A small multi-label image tagger, trained from scratch.
Training: muon at rate 0.022, 13600 steps, batches of 64.
Rows from block 7, named by matrix and row number. Rows with one number belong to one channel. Each number is 50 + 15 x the weight over the matrix's rms, rounded and kept within 0 to 99. All counts start at 0.
# convs0: first 3x3 conv, stride 2 (model.blocks.7.convs.0.weight, 256x128x3x3), inputs 5-9, a 3x3 kernel for each
# convs1: second 3x3 conv (model.blocks.7.convs.1.weight, 256x256x3x3, transposed), outputs 5-9, a 3x3 kernel for each
convs0.50:36 45 56 58 82 45 54 65 55 43 55 30 42 62 27 44 34 58 31 47 48 51 55 63 36 56 50 48 40 51 36 63 54 64 65 60 54 55 72 43 62 66 39 48 73
convs1.50:59 69 82 57 38 66 90 49 70 80 74 64 23 36 37 40 27 34 47 32 38 49 40 40 56 48 43 44 66 44 48 29 39 36 23 25 90 81 61 60 99 73 54 50 36
convs0.51:51 47 33 61 41 44 25 44 35 47 77 50 50 55 42 29 42 40 44 28 57 45 56 68 43 75 56 50 38 35 52 45 37 49 53 50 56 42 58 59 34 27 58 34 25
convs1.51:45 49 43 48 43 34 50 46 35 45 42 42 51 52 66 43 49 50 44 47 40 39 66 42 52 46 37 56 26 35 56 39 32 51 47 55 51 60 50 58 42 46 57 56 49
convs0.52:46 48 55 36 49 46 57 63 60 38 47 70 32 67 43 47 53 35 11 28 36 25 32 49 34 19 36 43 54 38 61 45 54 23 21 38 49 55 52 37 44 49 41 25 41
convs1.52:33 33 24 38 61 33 29 38 28 47 46 37 41 44 40 48 60 42 41 34 48 65 41 37 56 39 39 43 36 45 56 40 29 54 51 44 68 68 55 53 44 40 37 58 51
convs0.53:41 41 43 59 32 57 70 58 33 35 51 58 51 53 55 34 68 59 52 62 48 46 45 41 53 58 57 41 36 33 55 65 49 54 39 33 64 59 61 64 58 68 50 45 59
convs1.53:45 42 43 51 30 47 57 72 75 36 35 34 28 62 78 61 47 71 53 39 53 51 79 47 55 73 53 49 47 33 32 59 16 44 42 31 52 60 65 37 21 49 55 29 54
convs0.54:69 77 67 64 54 68 54 45 52 67 54 61 68 36 70 47 55 42 69 52 24 64 63 13 65 54 51 54 46 54 65 49 53 54 68 59 53 40 26 64 27 36 55 69 59
convs1.54:44 56 40 67 66 54 67 83 54 60 52 57 38 57 67 58 53 60 71 98 47 81 80 47 56 61 44 45 32 68 52 47 82 55 45 54 52 41 51 38 50 56 40 38 47
convs0.55:51 59 55 43 43 50 50 41 73 62 78 57 55 65 59 34 43 67 42 78 70 30 48 61 73 66 61 64 50 47 51 46 36 66 46 52 36 58 44 52 50 54 38 49 46
convs1.55:48 51 62 58 78 61 65 47 53 35 25 23 31 31 28 35 49 51 76 59 43 86 48 53 49 51 53 49 64 66 70 64 82 51 69 72 50 64 58 48 48 44 41 50 65
convs0.56:50 57 50 49 40 51 73 46 35 33 30 55 49 35 33 40 65 37 47 56 60 42 78 52 34 75 56 57 57 52 66 35 58 38 50 34 47 61 33 75 48 43 77 79 60
convs1.56:53 85 55 48 74 36 53 99 70 27 56 55 43 34 40 48 42 44 49 77 42 26 37 18 44 30 51 54 41 81 57 33 99 35 23 99 62 61 99 46 50 50 32 52 57
convs0.57:65 46 64 46 51 84 26 57 32 50 54 42 59 57 35 55 51 43 67 56 57 69 49 55 35 50 53 51 31 44 54 43 45 53 62 61 55 61 64 52 63 99 21 28 58
convs1.57:55 41 38 58 56 57 42 46 68 79 54 52 57 44 17 47 60 32 68 42 34 42 55 57 33 56 46 53 42 53 49 54 44 51 57 13 59 58 39 45 30 32 42 33 33
convs0.58:46 38 56 61 59 38 61 28 67 46 51 46 75 46 60 65 76 67 71 42 54 78 45 38 42 68 71 35 32 34 43 48 49 36 57 50 64 52 29 26 37 29 42 49 43
convs1.58:40 54 49 19 26 48 34 72 51 54 42 22 75 63 63 42 50 58 61 82 50 73 79 43 47 51 46 45 48 42 45 51 72 49 35 67 43 31 45 52 41 26 33 33 21
convs0.59:49 60 64 41 48 72 50 44 64 45 56 46 25 48 31 22 30 38 42 35 49 60 21 46 58 50 46 66 74 57 41 54 59 52 45 49 57 39 46 71 72 68 65 58 70
convs1.59:42 59 58 40 50 56 49 39 65 90 83 79 54 50 47 40 64 62 53 57 40 60 57 58 60 56 56 50 39 29 46 21 59 49 34 27 69 71 58 61 66 80 57 85 78
convs0.60:64 61 74 59 62 56 56 62 39 50 40 44 35 60 12 50 57 34 43 49 41 53 58 73 38 27 33 41 47 45 33 34 33 55 43 47 43 50 50 46 58 38 63 16 31
convs1.60:51 33 56 66 21 46 60 32 54 39 44 45 29 38 23 48 27 14 43 36 48 42 46 60 53 51 63 55 55 49 58 43 38 65 44 63 57 66 81 83 60 45 51 50 44
convs0.61:52 60 59 73 51 76 42 68 54 54 44 29 45 53 35 65 35 41 50 60 66 51 43 43 34 37 48 52 37 48 57 50 36 36 39 25 30 51 41 43 70 71 30 40 58
convs1.61:44 39 51 53 48 36 18 50 21 48 62 29 48 52 73 46 49 50 53 58 46 93 70 39 46 13 45 38 40 43 45 44 99 45 53 78 35 34 36 34 26 52 41 25 31
convs0.62:70 57 45 70 39 77 67 55 69 82 64 58 65 84 58 56 77 63 44 22 39 25 34 09 43 31 43 49 42 41 55 42 30 47 50 37 71 71 69 97 54 69 58 54 58
convs1.62:36 52 39 52 44 42 30 21 21 45 28 38 32 38 40 37 48 52 41 47 53 46 62 70 58 52 55 55 54 42 39 40 48 50 47 38 44 39 39 69 58 40 56 34 25
convs0.63:47 38 51 60 48 51 53 48 60 29 59 51 63 62 51 59 63 53 52 40 57 52 46 23 56 54 74 56 47 60 29 47 66 32 41 43 71 67 63 53 32 75 64 63 50
convs1.63:47 55 43 52 59 36 48 30 52 43 30 54 55 41 67 51 45 47 49 47 49 31 40 56 43 41 44 45 41 44 50 64 64 49 63 54 56 47 39 59 40 29 47 68 60
convs0.64:50 47 51 49 38 32 66 86 66 56 51 38 41 08 69 55 49 61 48 61 68 51 73 62 51 53 88 57 62 43 56 61 87 58 49 53 41 44 43 42 39 56 43 26 46
convs1.64:50 44 55 59 58 45 32 48 60 44 56 51 99 99 82 77 76 58 52 36 56 33 47 61 39 66 72 55 51 52 56 30 20 41 29 06 72 99 70 57 88 43 56 85 64
convs0.65:60 56 52 52 48 46 41 52 47 62 78 49 74 63 76 46 78 49 54 85 18 35 49 44 41 43 25 59 45 52 68 46 50 63 55 32 34 40 43 45 49 29 50 52 54
convs1.65:48 55 45 45 34 43 66 49 44 22 65 60 29 36 71 46 57 56 67 45 28 29 68 76 49 71 43 46 58 56 61 58 55 51 67 65 52 65 39 55 57 17 59 27 58
convs0.66:51 52 61 44 48 51 37 66 59 50 61 54 57 39 58 34 31 41 46 51 46 73 58 61 66 28 58 45 53 36 43 50 36 40 36 38 46 33 49 47 40 50 48 54 34
convs1.66:60 62 59 42 60 44 44 34 35 52 57 59 40 37 37 44 31 42 47 47 48 52 69 39 41 81 50 64 47 47 51 69 34 54 69 58 23 43 69 50 79 75 57 48 37
convs0.67:33 55 35 48 65 37 51 65 67 35 40 63 28 31 48 20 47 75 56 45 46 29 50 33 48 32 42 43 34 36 59 44 54 37 47 48 39 51 73 58 58 77 45 37 53
convs1.67:54 54 36 36 55 44 58 61 62 26 34 25 30 76 85 44 52 58 51 40 35 63 38 61 64 57 65 68 56 67 60 54 55 61 24 38 52 36 50 57 51 60 99 71 75
convs0.68:33 50 46 39 52 67 34 49 48 47 69 56 77 56 61 54 49 36 28 21 39 24 59 46 36 38 41 14 43 34 19 49 31 20 31 27 66 66 60 29 25 40 43 41 40
convs1.68:53 54 39 52 43 51 41 23 40 52 64 65 40 50 54 44 64 59 60 75 43 79 73 59 64 44 47 44 46 37 39 61 67 55 55 81 50 61 62 53 51 47 39 64 39
convs0.69:29 43 47 37 41 44 42 55 34 48 56 42 47 57 48 49 57 61 34 39 39 44 65 41 36 34 44 68 49 41 69 48 40 40 38 25 53 55 48 43 35 29 50 41 52
convs1.69:47 59 53 31 38 54 43 50 69 70 53 38 41 72 62 30 39 41 48 30 28 36 50 38 23 25 38 48 42 42 50 59 64 48 71 46 52 44 39 52 57 45 59 66 69
convs0.70:50 45 65 20 55 53 34 67 81 61 74 61 74 43 58 39 69 56 69 46 52 49 44 52 37 23 50 50 58 52 52 40 57 47 47 46 38 39 42 40 57 75 38 44 43
convs1.70:50 36 47 57 44 56 44 64 46 29 24 35 52 26 56 52 47 54 52 54 48 25 22 40 24 43 52 56 30 60 50 60 30 55 40 47 53 41 42 76 37 47 45 44 44
convs0.71:46 33 37 48 37 57 45 27 53 55 49 35 31 38 44 65 40 47 33 34 45 57 39 53 30 40 57 46 57 46 65 43 59 38 45 42 57 55 26 39 37 32 49 46 55
convs1.71:45 45 48 47 31 54 61 45 44 07 28 19 50 55 70 39 53 51 45 57 52 57 53 52 51 70 49 52 72 40 71 78 42 55 89 16 45 46 52 56 38 42 68 49 54
convs0.72:35 43 24 62 46 40 30 44 14 55 43 37 63 41 33 37 54 47 36 68 65 35 57 38 54 42 53 48 57 48 52 69 50 50 50 43 69 55 72 60 21 24 50 14 26
convs1.72:41 50 53 51 43 43 41 67 48 46 51 41 48 53 50 56 58 55 41 46 39 36 35 46 66 43 46 44 51 29 42 44 44 43 36 58 45 42 56 40 55 44 46 44 42
convs0.73:65 65 66 63 55 57 52 46 48 59 64 47 67 39 28 56 21 19 61 42 45 68 42 44 28 42 40 63 67 44 70 45 45 51 55 70 64 47 28 44 35 23 54 32 38
convs1.73:41 38 43 30 23 44 56 21 26 47 32 40 25 25 32 40 45 51 51 51 42 55 56 45 46 48 32 48 61 58 52 54 54 57 76 47 53 40 39 59 51 30 50 27 31
convs0.74:51 40 49 47 50 67 49 53 53 57 67 54 67 52 35 60 55 50 62 62 49 60 54 58 62 57 29 39 30 56 34 39 43 42 31 52 54 51 46 55 49 51 37 43 41
convs1.74:53 32 47 46 30 55 29 23 43 71 73 40 77 99 57 25 30 59 44 56 35 36 56 42 33 37 17 42 52 36 64 59 83 52 92 69 19 17 40 54 23 07 73 35 16
convs0.75:44 55 43 46 43 60 31 53 33 56 30 52 50 33 48 67 15 43 63 41 48 39 43 99 66 33 55 57 56 45 63 48 35 60 71 53 17 37 41 45 35 64 53 36 39
convs1.75:40 45 45 47 15 46 62 23 32 82 51 39 59 44 38 47 65 64 75 36 43 70 44 43 46 51 44 43 44 55 53 54 90 52 51 26 46 32 52 53 44 60 52 40 60
convs0.76:63 43 57 40 57 65 33 41 40 50 58 38 60 48 66 25 57 38 31 34 77 62 56 76 67 60 64 43 33 43 46 59 40 30 46 36 54 53 42 48 39 35 56 49 55
convs1.76:50 43 53 46 23 53 57 48 46 56 37 38 51 52 47 43 43 43 54 58 44 58 21 44 61 42 55 38 63 76 44 57 63 47 40 82 49 43 56 37 39 45 41 43 56
convs0.77:31 41 38 66 72 67 52 32 49 55 41 50 45 60 60 66 46 54 52 54 47 63 39 37 61 36 38 59 52 48 49 44 54 65 51 42 48 41 31 53 52 40 55 47 52
convs1.77:45 57 49 59 57 49 67 84 82 66 44 35 99 92 89 60 33 52 39 45 37 59 61 49 16 29 53 48 56 53 65 80 54 39 41 34 43 49 53 41 42 48 76 49 43
convs0.78:62 44 48 59 65 50 52 62 43 43 38 58 66 46 49 50 64 52 44 54 48 41 50 21 37 25 37 51 50 68 57 57 47 51 53 53 34 26 45 34 14 35 45 32 45
convs1.78:36 43 34 55 65 45 40 62 47 51 40 45 46 13 37 47 37 60 40 31 49 42 53 37 37 57 47 44 57 53 65 54 45 46 54 30 64 46 52 47 50 37 56 51 44
convs0.79:66 72 33 46 54 56 56 72 78 38 62 63 43 54 32 51 62 37 54 42 54 64 57 61 55 68 62 29 36 45 45 49 51 34 23 33 62 60 43 61 42 28 65 48 60
convs1.79:66 56 61 43 63 51 48 45 41 13 29 22 63 64 49 61 51 39 38 30 50 57 52 51 57 42 34 47 34 54 38 05 54 55 42 74 43 53 66 58 64 50 61 31 30
convs0.80:47 62 50 42 28 47 53 38 58 41 32 51 50 23 45 74 47 46 65 31 70 65 35 62 40 44 61 48 49 52 30 45 57 46 50 45 53 43 45 21 25 56 49 48 69
convs1.80:47 18 42 67 52 17 92 99 74 41 40 33 48 33 34 44 44 57 31 30 35 18 36 52 16 37 45 33 53 44 22 38 78 37 59 54 53 42 56 35 33 54 20 16 66
convs0.81:23 27 47 34 58 21 28 76 52 59 47 35 72 60 61 70 71 47 26 40 53 40 60 45 39 67 68 52 56 38 52 44 54 60 59 56 51 45 56 24 36 36 52 74 55
convs1.81:32 53 47 29 45 36 62 58 36 77 62 48 50 52 73 55 49 39 44 28 38 19 22 41 46 49 47 30 71 37 48 54 20 35 47 00 50 56 48 57 40 61 40 32 47
convs0.82:61 45 51 26 47 49 53 37 42 68 65 59 51 31 76 39 62 74 47 31 68 27 51 38 44 22 17 43 38 50 26 41 26 51 57 57 59 41 44 33 38 72 25 29 41
convs1.82:56 53 46 58 37 54 66 41 63 23 32 33 55 37 58 44 43 34 29 40 47 57 51 31 39 64 45 52 44 41 52 43 44 39 50 59 56 55 38 38 32 42 49 37 42
convs0.83:60 58 67 50 67 50 71 63 54 54 39 30 51 63 55 43 76 40 53 53 47 14 27 26 39 46 32 57 49 56 74 38 86 65 53 28 33 33 32 33 44 26 54 64 90
convs1.83:35 25 43 71 49 57 40 53 52 45 55 47 65 98 98 73 79 70 45 26 47 31 25 24 42 45 28 56 46 50 76 86 75 48 43 33 47 46 46 35 21 38 31 39 40
convs0.84:43 65 68 51 60 62 59 34 52 31 60 43 66 56 29 56 89 39 55 38 35 33 67 44 32 32 53 49 53 43 38 63 59 53 41 59 41 58 62 62 39 55 38 31 39
convs1.84:74 49 57 66 23 42 84 57 32 67 48 31 37 29 29 49 38 41 50 52 41 45 00 44 43 00 27 35 35 58 49 17 49 40 58 26 87 99 68 37 58 32 31 50 73
convs0.85:65 60 61 39 50 41 44 36 37 53 82 38 43 54 70 41 56 83 57 58 50 65 37 41 70 51 57 54 64 50 43 60 47 39 48 63 50 71 66 43 67 36 37 54 57
convs1.85:52 49 43 79 79 90 76 56 75 67 49 41 76 53 45 59 59 47 66 51 31 68 76 60 47 69 54 45 45 59 28 78 59 42 35 43 30 40 65 47 30 41 38 46 54
convs0.86:45 44 35 51 38 23 54 41 42 57 53 45 49 69 59 65 67 38 58 54 47 37 43 37 37 42 15 74 59 47 79 70 42 58 78 55 39 66 67 26 55 80 33 48 62
convs1.86:50 46 40 55 66 55 70 99 99 44 50 47 40 70 97 41 40 46 78 79 39 40 38 55 51 20 37 45 35 71 73 63 69 40 59 54 30 38 31 32 46 41 34 39 34
convs0.87:51 56 44 49 76 63 34 41 43 89 73 71 90 91 71 82 81 52 44 44 50 52 44 50 49 24 60 45 62 35 42 30 35 41 39 34 57 58 45 59 65 46 67 52 43
convs1.87:58 42 50 44 46 36 74 64 56 52 23 32 44 55 70 53 56 47 41 53 47 42 29 61 49 43 64 56 60 50 47 47 49 55 72 74 42 45 70 24 20 35 51 26 20
convs0.88:52 41 54 57 58 59 48 61 54 41 49 31 50 50 42 35 46 49 21 36 59 56 62 69 19 46 63 53 62 60 43 55 60 41 39 49 47 38 25 60 51 63 63 54 50
convs1.88:51 53 46 39 48 55 83 70 73 33 21 26 99 59 34 84 83 48 51 35 43 99 48 36 71 35 47 56 40 36 41 37 04 39 56 05 52 59 51 54 71 70 67 66 78
convs0.89:76 83 75 62 64 32 76 65 97 30 36 46 55 47 43 63 29 39 02 33 63 31 31 37 68 44 44 62 46 61 63 52 28 56 43 61 45 24 30 51 38 58 46 52 57
convs1.89:52 54 51 54 65 58 68 56 48 48 36 43 46 50 63 56 65 50 49 25 36 48 24 39 44 21 43 68 53 53 57 45 71 59 75 63 47 57 44 46 46 43 54 56 42
convs0.90:52 40 37 45 42 64 25 62 45 48 46 55 44 58 58 67 40 34 43 75 69 58 42 70 52 64 39 36 57 57 55 55 25 48 40 18 56 35 63 21 25 36 73 49 56
convs1.90:34 47 54 53 77 59 54 35 40 72 50 50 37 54 33 41 41 35 62 35 27 61 52 42 51 38 32 36 60 62 30 46 50 46 50 52 55 59 58 51 43 77 47 45 51
convs0.91:43 37 40 62 42 55 65 65 82 49 66 53 60 60 53 41 27 56 43 43 39 40 50 43 51 34 50 60 60 32 37 58 37 59 82 86 55 47 57 62 41 34 37 54 61
convs1.91:48 36 54 58 31 34 05 19 35 45 55 47 47 28 40 52 48 45 40 58 47 38 50 45 74 58 58 56 42 36 69 49 38 67 39 36 31 41 49 40 46 37 61 59 42
convs0.92:63 40 52 40 47 62 24 42 63 29 49 50 48 63 70 48 55 70 31 53 64 32 41 75 55 79 71 50 46 40 39 53 41 58 35 31 38 53 58 35 56 40 34 53 37
convs1.92:52 41 50 37 10 26 33 30 15 46 60 57 50 34 22 48 38 53 75 79 45 51 62 42 36 68 55 37 56 66 43 42 48 48 43 71 30 56 63 54 49 69 49 47 70
convs0.93:72 70 65 47 74 63 48 48 43 49 60 68 52 65 57 28 39 52 70 55 61 49 35 41 56 43 18 48 51 59 45 60 50 44 51 43 56 47 39 36 47 54 35 38 49
convs1.93:63 49 59 46 24 41 69 50 68 41 62 41 73 65 64 66 58 51 58 35 68 43 11 37 36 56 45 48 66 69 35 16 38 40 68 40 52 52 38 76 79 39 55 10 62
convs0.94:51 71 50 43 49 43 39 30 56 54 55 46 18 44 47 15 42 25 49 25 49 29 37 54 50 78 43 50 47 54 63 54 63 56 55 46 38 32 27 43 44 39 30 54 60
convs1.94:48 51 51 65 48 48 61 83 61 49 41 54 41 24 40 42 34 41 59 67 52 44 76 71 44 62 49 39 43 47 50 38 21 39 38 20 54 52 51 30 31 53 51 70 54
convs0.95:69 67 45 57 62 37 49 52 31 40 61 70 49 74 62 39 55 67 27 40 48 42 28 10 58 28 39 67 61 46 91 57 48 63 52 75 67 61 55 58 68 39 40 53 52
convs1.95:44 53 37 20 43 54 82 68 65 49 83 69 77 77 52 39 43 33 41 33 43 28 30 30 27 40 46 48 43 60 44 29 36 26 50 25 47 73 43 46 47 44 57 50 53
convs0.96:38 28 34 40 36 31 54 58 49 51 31 77 45 27 88 57 58 98 83 52 59 57 28 72 75 57 89 31 45 32 48 53 49 64 53 55 42 47 54 50 64 84 49 40 42
convs1.96:44 55 34 57 74 36 73 99 90 33 57 57 37 41 38 56 64 55 55 77 53 75 69 25 83 63 37 60 33 97 57 58 82 47 34 93 53 55 51 38 21 42 29 20 38
convs0.97:68 59 54 57 39 38 67 75 63 43 53 68 61 63 84 40 71 56 50 64 63 64 35 68 45 46 34 35 39 36 60 44 37 42 71 33 41 17 49 30 44 63 46 60 90
convs1.97:59 45 48 54 73 70 60 53 59 35 53 51 64 87 74 53 55 64 57 67 51 57 65 58 55 56 57 49 65 51 45 62 41 49 46 49 56 62 57 41 44 65 46 68 66
convs0.98:56 64 43 55 97 58 59 56 62 30 63 50 33 67 42 68 79 48 24 31 55 37 31 43 28 28 51 45 51 59 45 56 72 72 50 58 50 61 64 27 43 36 44 43 45
convs1.98:57 40 47 50 60 50 61 56 49 59 62 54 44 53 35 46 42 57 18 49 40 48 52 30 73 51 30 55 37 36 51 39 52 54 51 40 48 13 17 44 44 50 66 49 48
convs0.99:49 50 38 54 54 37 37 54 51 73 31 44 51 69 19 77 50 58 34 55 22 28 23 49 42 56 51 57 43 37 51 67 62 70 65 61 39 50 58 64 48 55 34 54 63
convs1.99:52 57 54 44 47 61 69 57 72 59 35 46 44 45 57 48 44 54 54 52 52 32 37 50 48 32 43 44 47 44 54 40 55 41 45 59 55 51 58 48 62 40 55 74 55
convs0.100:44 95 61 59 40 77 51 59 37 50 28 31 32 59 41 49 46 51 53 33 38 54 56 48 64 56 64 50 40 53 58 57 54 80 41 67 48 42 87 38 76 74 55 27 70
convs1.100:39 25 35 35 47 31 51 30 46 44 48 64 47 56 67 51 43 46 50 32 29 50 52 44 47 45 49 49 39 42 39 39 18 48 37 29 22 43 59 55 54 60 51 89 46
convs0.101:54 52 45 54 32 44 50 44 47 49 63 47 53 61 33 50 55 32 32 40 29 73 41 51 51 49 65 56 65 63 58 38 43 55 49 44 49 50 60 50 58 77 58 64 60
convs1.101:46 30 54 29 21 43 44 26 49 21 76 63 82 59 55 55 56 60 47 53 56 39 59 56 43 50 49 57 68 30 48 45 20 71 47 36 42 61 51 45 98 61 54 99 62
convs0.102:37 54 30 46 46 41 50 49 64 57 72 50 78 73 76 68 50 79 52 47 54 42 57 41 72 50 41 55 49 17 44 36 50 58 56 58 62 45 44 73 73 53 65 41 55
convs1.102:45 39 38 48 23 33 58 34 33 55 51 32 67 41 69 53 53 65 43 45 57 63 16 42 71 42 49 49 69 61 45 69 67 36 44 68 48 27 33 44 39 41 24 55 51
convs0.103:50 27 51 43 52 52 37 61 75 38 37 50 55 59 71 48 51 51 61 29 25 55 46 49 53 64 58 70 39 42 37 68 50 62 69 78 55 49 64 69 64 48 45 53 42
convs1.103:55 49 50 60 43 52 58 36 47 60 81 54 40 43 38 56 44 48 55 42 43 34 47 39 56 59 48 44 23 41 60 35 61 55 56 35 50 55 52 59 64 47 46 45 47
convs0.104:56 43 57 57 39 45 25 38 48 33 49 49 57 52 56 44 64 66 73 80 36 56 41 47 70 71 76 27 60 72 37 37 65 35 30 31 65 42 41 69 52 47 42 39 35
convs1.104:36 50 49 72 58 48 48 70 38 65 81 55 63 42 53 69 59 62 77 63 50 61 67 48 41 60 59 40 29 66 39 27 89 65 36 91 45 57 58 46 44 51 42 57 46
convs0.105:59 63 48 65 53 43 32 37 63 53 39 29 24 34 49 49 27 36 47 25 65 43 76 58 37 30 27 53 64 70 45 56 65 44 35 42 35 27 30 45 43 67 42 33 30
convs1.105:51 53 78 51 54 61 60 57 73 49 54 30 28 26 16 52 53 52 58 55 51 78 63 68 71 48 58 61 35 44 75 50 96 64 51 64 69 75 65 61 90 54 67 99 63
convs0.106:45 39 57 47 52 45 52 52 63 56 44 46 50 63 58 64 31 48 65 43 54 57 56 45 53 57 55 40 51 41 52 63 52 40 29 51 57 51 46 52 53 39 49 60 52
convs1.106:37 39 50 25 00 44 27 00 23 58 43 43 55 54 39 40 28 38 38 60 44 46 45 52 49 63 24 57 46 49 66 48 66 71 55 56 53 25 28 64 22 38 47 00 40
convs0.107:49 57 53 55 73 38 55 82 64 37 40 46 51 72 46 61 54 39 50 31 32 53 25 37 52 18 64 54 45 48 57 50 57 23 55 56 74 49 66 55 52 63 38 61 43
convs1.107:52 61 66 46 41 43 35 46 62 47 77 55 84 64 53 48 64 45 45 57 58 63 56 56 71 89 62 53 56 28 65 59 09 53 55 10 47 26 43 72 78 64 76 67 58
convs0.108:58 48 41 36 43 49 38 30 28 39 45 59 64 23 51 71 61 46 41 68 60 23 54 67 17 26 34 43 53 35 53 40 53 57 46 48 37 64 61 33 46 53 52 44 47
convs1.108:55 47 48 41 45 75 40 48 32 54 80 70 37 62 53 46 44 43 84 62 53 54 60 47 72 44 33 57 70 58 63 61 06 61 66 32 49 68 40 45 46 80 34 70 70
convs0.109:37 55 36 49 70 82 45 33 42 56 58 34 44 37 54 41 22 52 43 79 68 67 70 86 55 35 86 57 47 43 67 38 20 53 51 30 25 47 69 54 52 63 52 43 56
convs1.109:56 59 44 51 57 46 28 55 47 30 66 51 63 56 60 53 55 37 47 51 35 61 62 48 55 65 58 57 41 35 39 47 33 37 56 35 67 56 50 54 50 68 48 77 88
convs0.110:62 47 54 39 47 43 59 61 42 59 32 40 72 57 24 55 63 32 24 48 49 42 48 38 35 23 44 47 71 65 61 66 60 42 78 74 46 55 47 56 68 40 53 73 30
convs1.110:28 49 36 13 14 67 67 81 58 66 73 86 34 66 67 40 46 69 64 79 42 21 87 55 67 68 45 61 68 76 71 15 58 38 36 31 44 36 32 43 16 20 33 33 16
convs0.111:63 50 36 65 42 41 41 39 21 44 38 41 39 75 24 63 49 54 62 40 46 55 46 25 56 35 35 60 68 63 68 75 78 73 61 78 31 36 26 74 67 48 71 54 56
convs1.111:52 41 49 55 41 61 47 21 27 56 46 46 63 45 37 62 56 46 36 32 42 57 70 39 61 56 57 48 33 40 44 40 50 52 38 39 34 29 38 19 22 38 41 43 44
convs0.112:52 67 66 39 51 90 53 46 46 59 45 36 39 55 28 39 41 56 45 43 57 77 58 68 42 53 71 44 60 43 27 35 51 60 41 54 31 53 82 67 49 99 76 60 38
convs1.112:54 42 47 36 45 47 49 24 44 35 41 48 51 55 35 46 54 47 35 62 75 33 39 41 35 47 46 55 38 55 44 49 48 51 78 51 49 49 32 79 53 64 56 36 58
convs0.113:47 41 30 69 20 61 40 36 36 38 52 37 42 64 31 51 53 61 59 39 50 31 49 54 47 56 10 55 48 62 56 34 51 46 57 30 58 51 32 73 67 29 69 66 37
convs1.113:44 73 68 49 69 69 65 79 66 72 73 52 66 51 54 53 67 43 52 67 45 62 94 43 54 78 53 46 43 28 61 33 76 40 35 51 57 47 27 44 36 11 55 30 23
convs0.114:42 56 62 32 45 50 69 58 57 51 60 39 57 63 77 48 77 50 68 67 25 55 33 54 53 45 66 49 50 42 45 52 57 67 41 67 67 52 45 42 71 55 44 60 55
convs1.114:67 75 57 38 82 48 37 45 41 68 37 40 36 33 20 34 39 33 43 39 58 00 20 56 20 15 22 51 65 78 51 52 49 45 59 27 60 63 34 43 56 22 44 65 52
convs0.115:51 57 66 78 55 38 46 55 30 42 69 71 32 47 27 34 30 37 57 63 67 62 24 43 51 53 38 53 32 42 46 42 34 52 43 13 66 52 49 60 50 44 63 45 51
convs1.115:45 56 66 61 78 72 40 34 54 68 62 62 60 48 44 51 49 47 45 68 41 45 55 48 61 66 45 38 45 33 61 36 48 50 46 48 63 41 40 37 40 58 53 44 64
convs0.116:41 37 40 37 53 35 62 48 63 69 14 30 62 40 15 42 39 35 74 40 40 67 48 17 55 58 23 37 56 53 45 44 43 37 49 51 62 67 80 64 56 55 56 67 66
convs1.116:48 41 62 72 14 62 75 64 53 49 33 51 30 27 41 41 35 55 31 64 45 48 48 52 28 39 57 47 25 66 70 46 65 62 51 75 62 36 39 65 49 50 62 63 58
convs0.117:58 82 56 48 47 51 44 30 67 47 56 43 23 22 18 12 25 28 50 59 49 38 44 55 40 45 46 51 45 35 58 60 78 54 56 45 55 72 54 35 55 30 70 60 87
convs1.117:40 28 47 31 45 39 49 34 61 46 56 58 47 78 76 46 56 60 45 76 71 28 72 68 48 78 66 49 65 62 46 68 47 49 49 58 56 58 71 48 91 89 69 83 56
convs0.118:60 59 62 52 48 37 38 52 42 57 62 61 63 62 77 61 56 55 49 52 71 73 53 71 50 47 64 49 60 52 73 79 66 64 67 72 61 76 56 42 45 51 36 35 42
convs1.118:46 44 39 35 30 40 27 18 33 69 47 46 88 58 35 73 54 41 64 43 44 32 16 69 58 43 62 59 40 73 59 22 26 54 38 62 56 54 44 65 64 60 41 58 39
convs0.119:49 39 32 40 30 50 38 45 57 40 54 54 42 46 46 44 41 66 31 42 25 30 19 38 38 20 14 69 61 42 75 45 56 72 67 61 39 33 39 52 64 49 73 64 68
convs1.119:37 36 42 43 55 44 36 65 49 55 49 30 64 59 82 42 58 51 37 35 51 44 73 51 51 40 38 53 47 29 38 40 36 46 37 42 68 66 52 47 28 31 53 32 49
convs0.120:40 35 38 49 48 77 73 92 86 57 37 52 58 43 41 35 31 23 60 59 67 63 51 33 50 27 58 42 32 20 38 48 54 49 45 33 74 55 68 54 53 47 41 34 27
convs1.120:39 61 54 43 41 63 40 44 48 32 32 29 71 69 51 59 51 50 53 58 53 44 47 62 42 53 59 45 41 54 53 29 29 55 38 58 79 92 76 75 85 60 73 63 58
convs0.121:65 63 74 61 89 76 61 27 46 51 65 31 55 63 19 34 40 33 49 53 56 46 41 56 48 85 54 50 39 39 44 48 54 54 51 61 39 32 56 36 63 55 52 63 62
convs1.121:42 50 61 57 52 52 64 70 65 41 37 47 36 50 52 56 49 41 45 31 43 66 73 50 74 78 48 50 51 49 58 67 46 44 55 40 78 81 74 72 95 65 57 75 65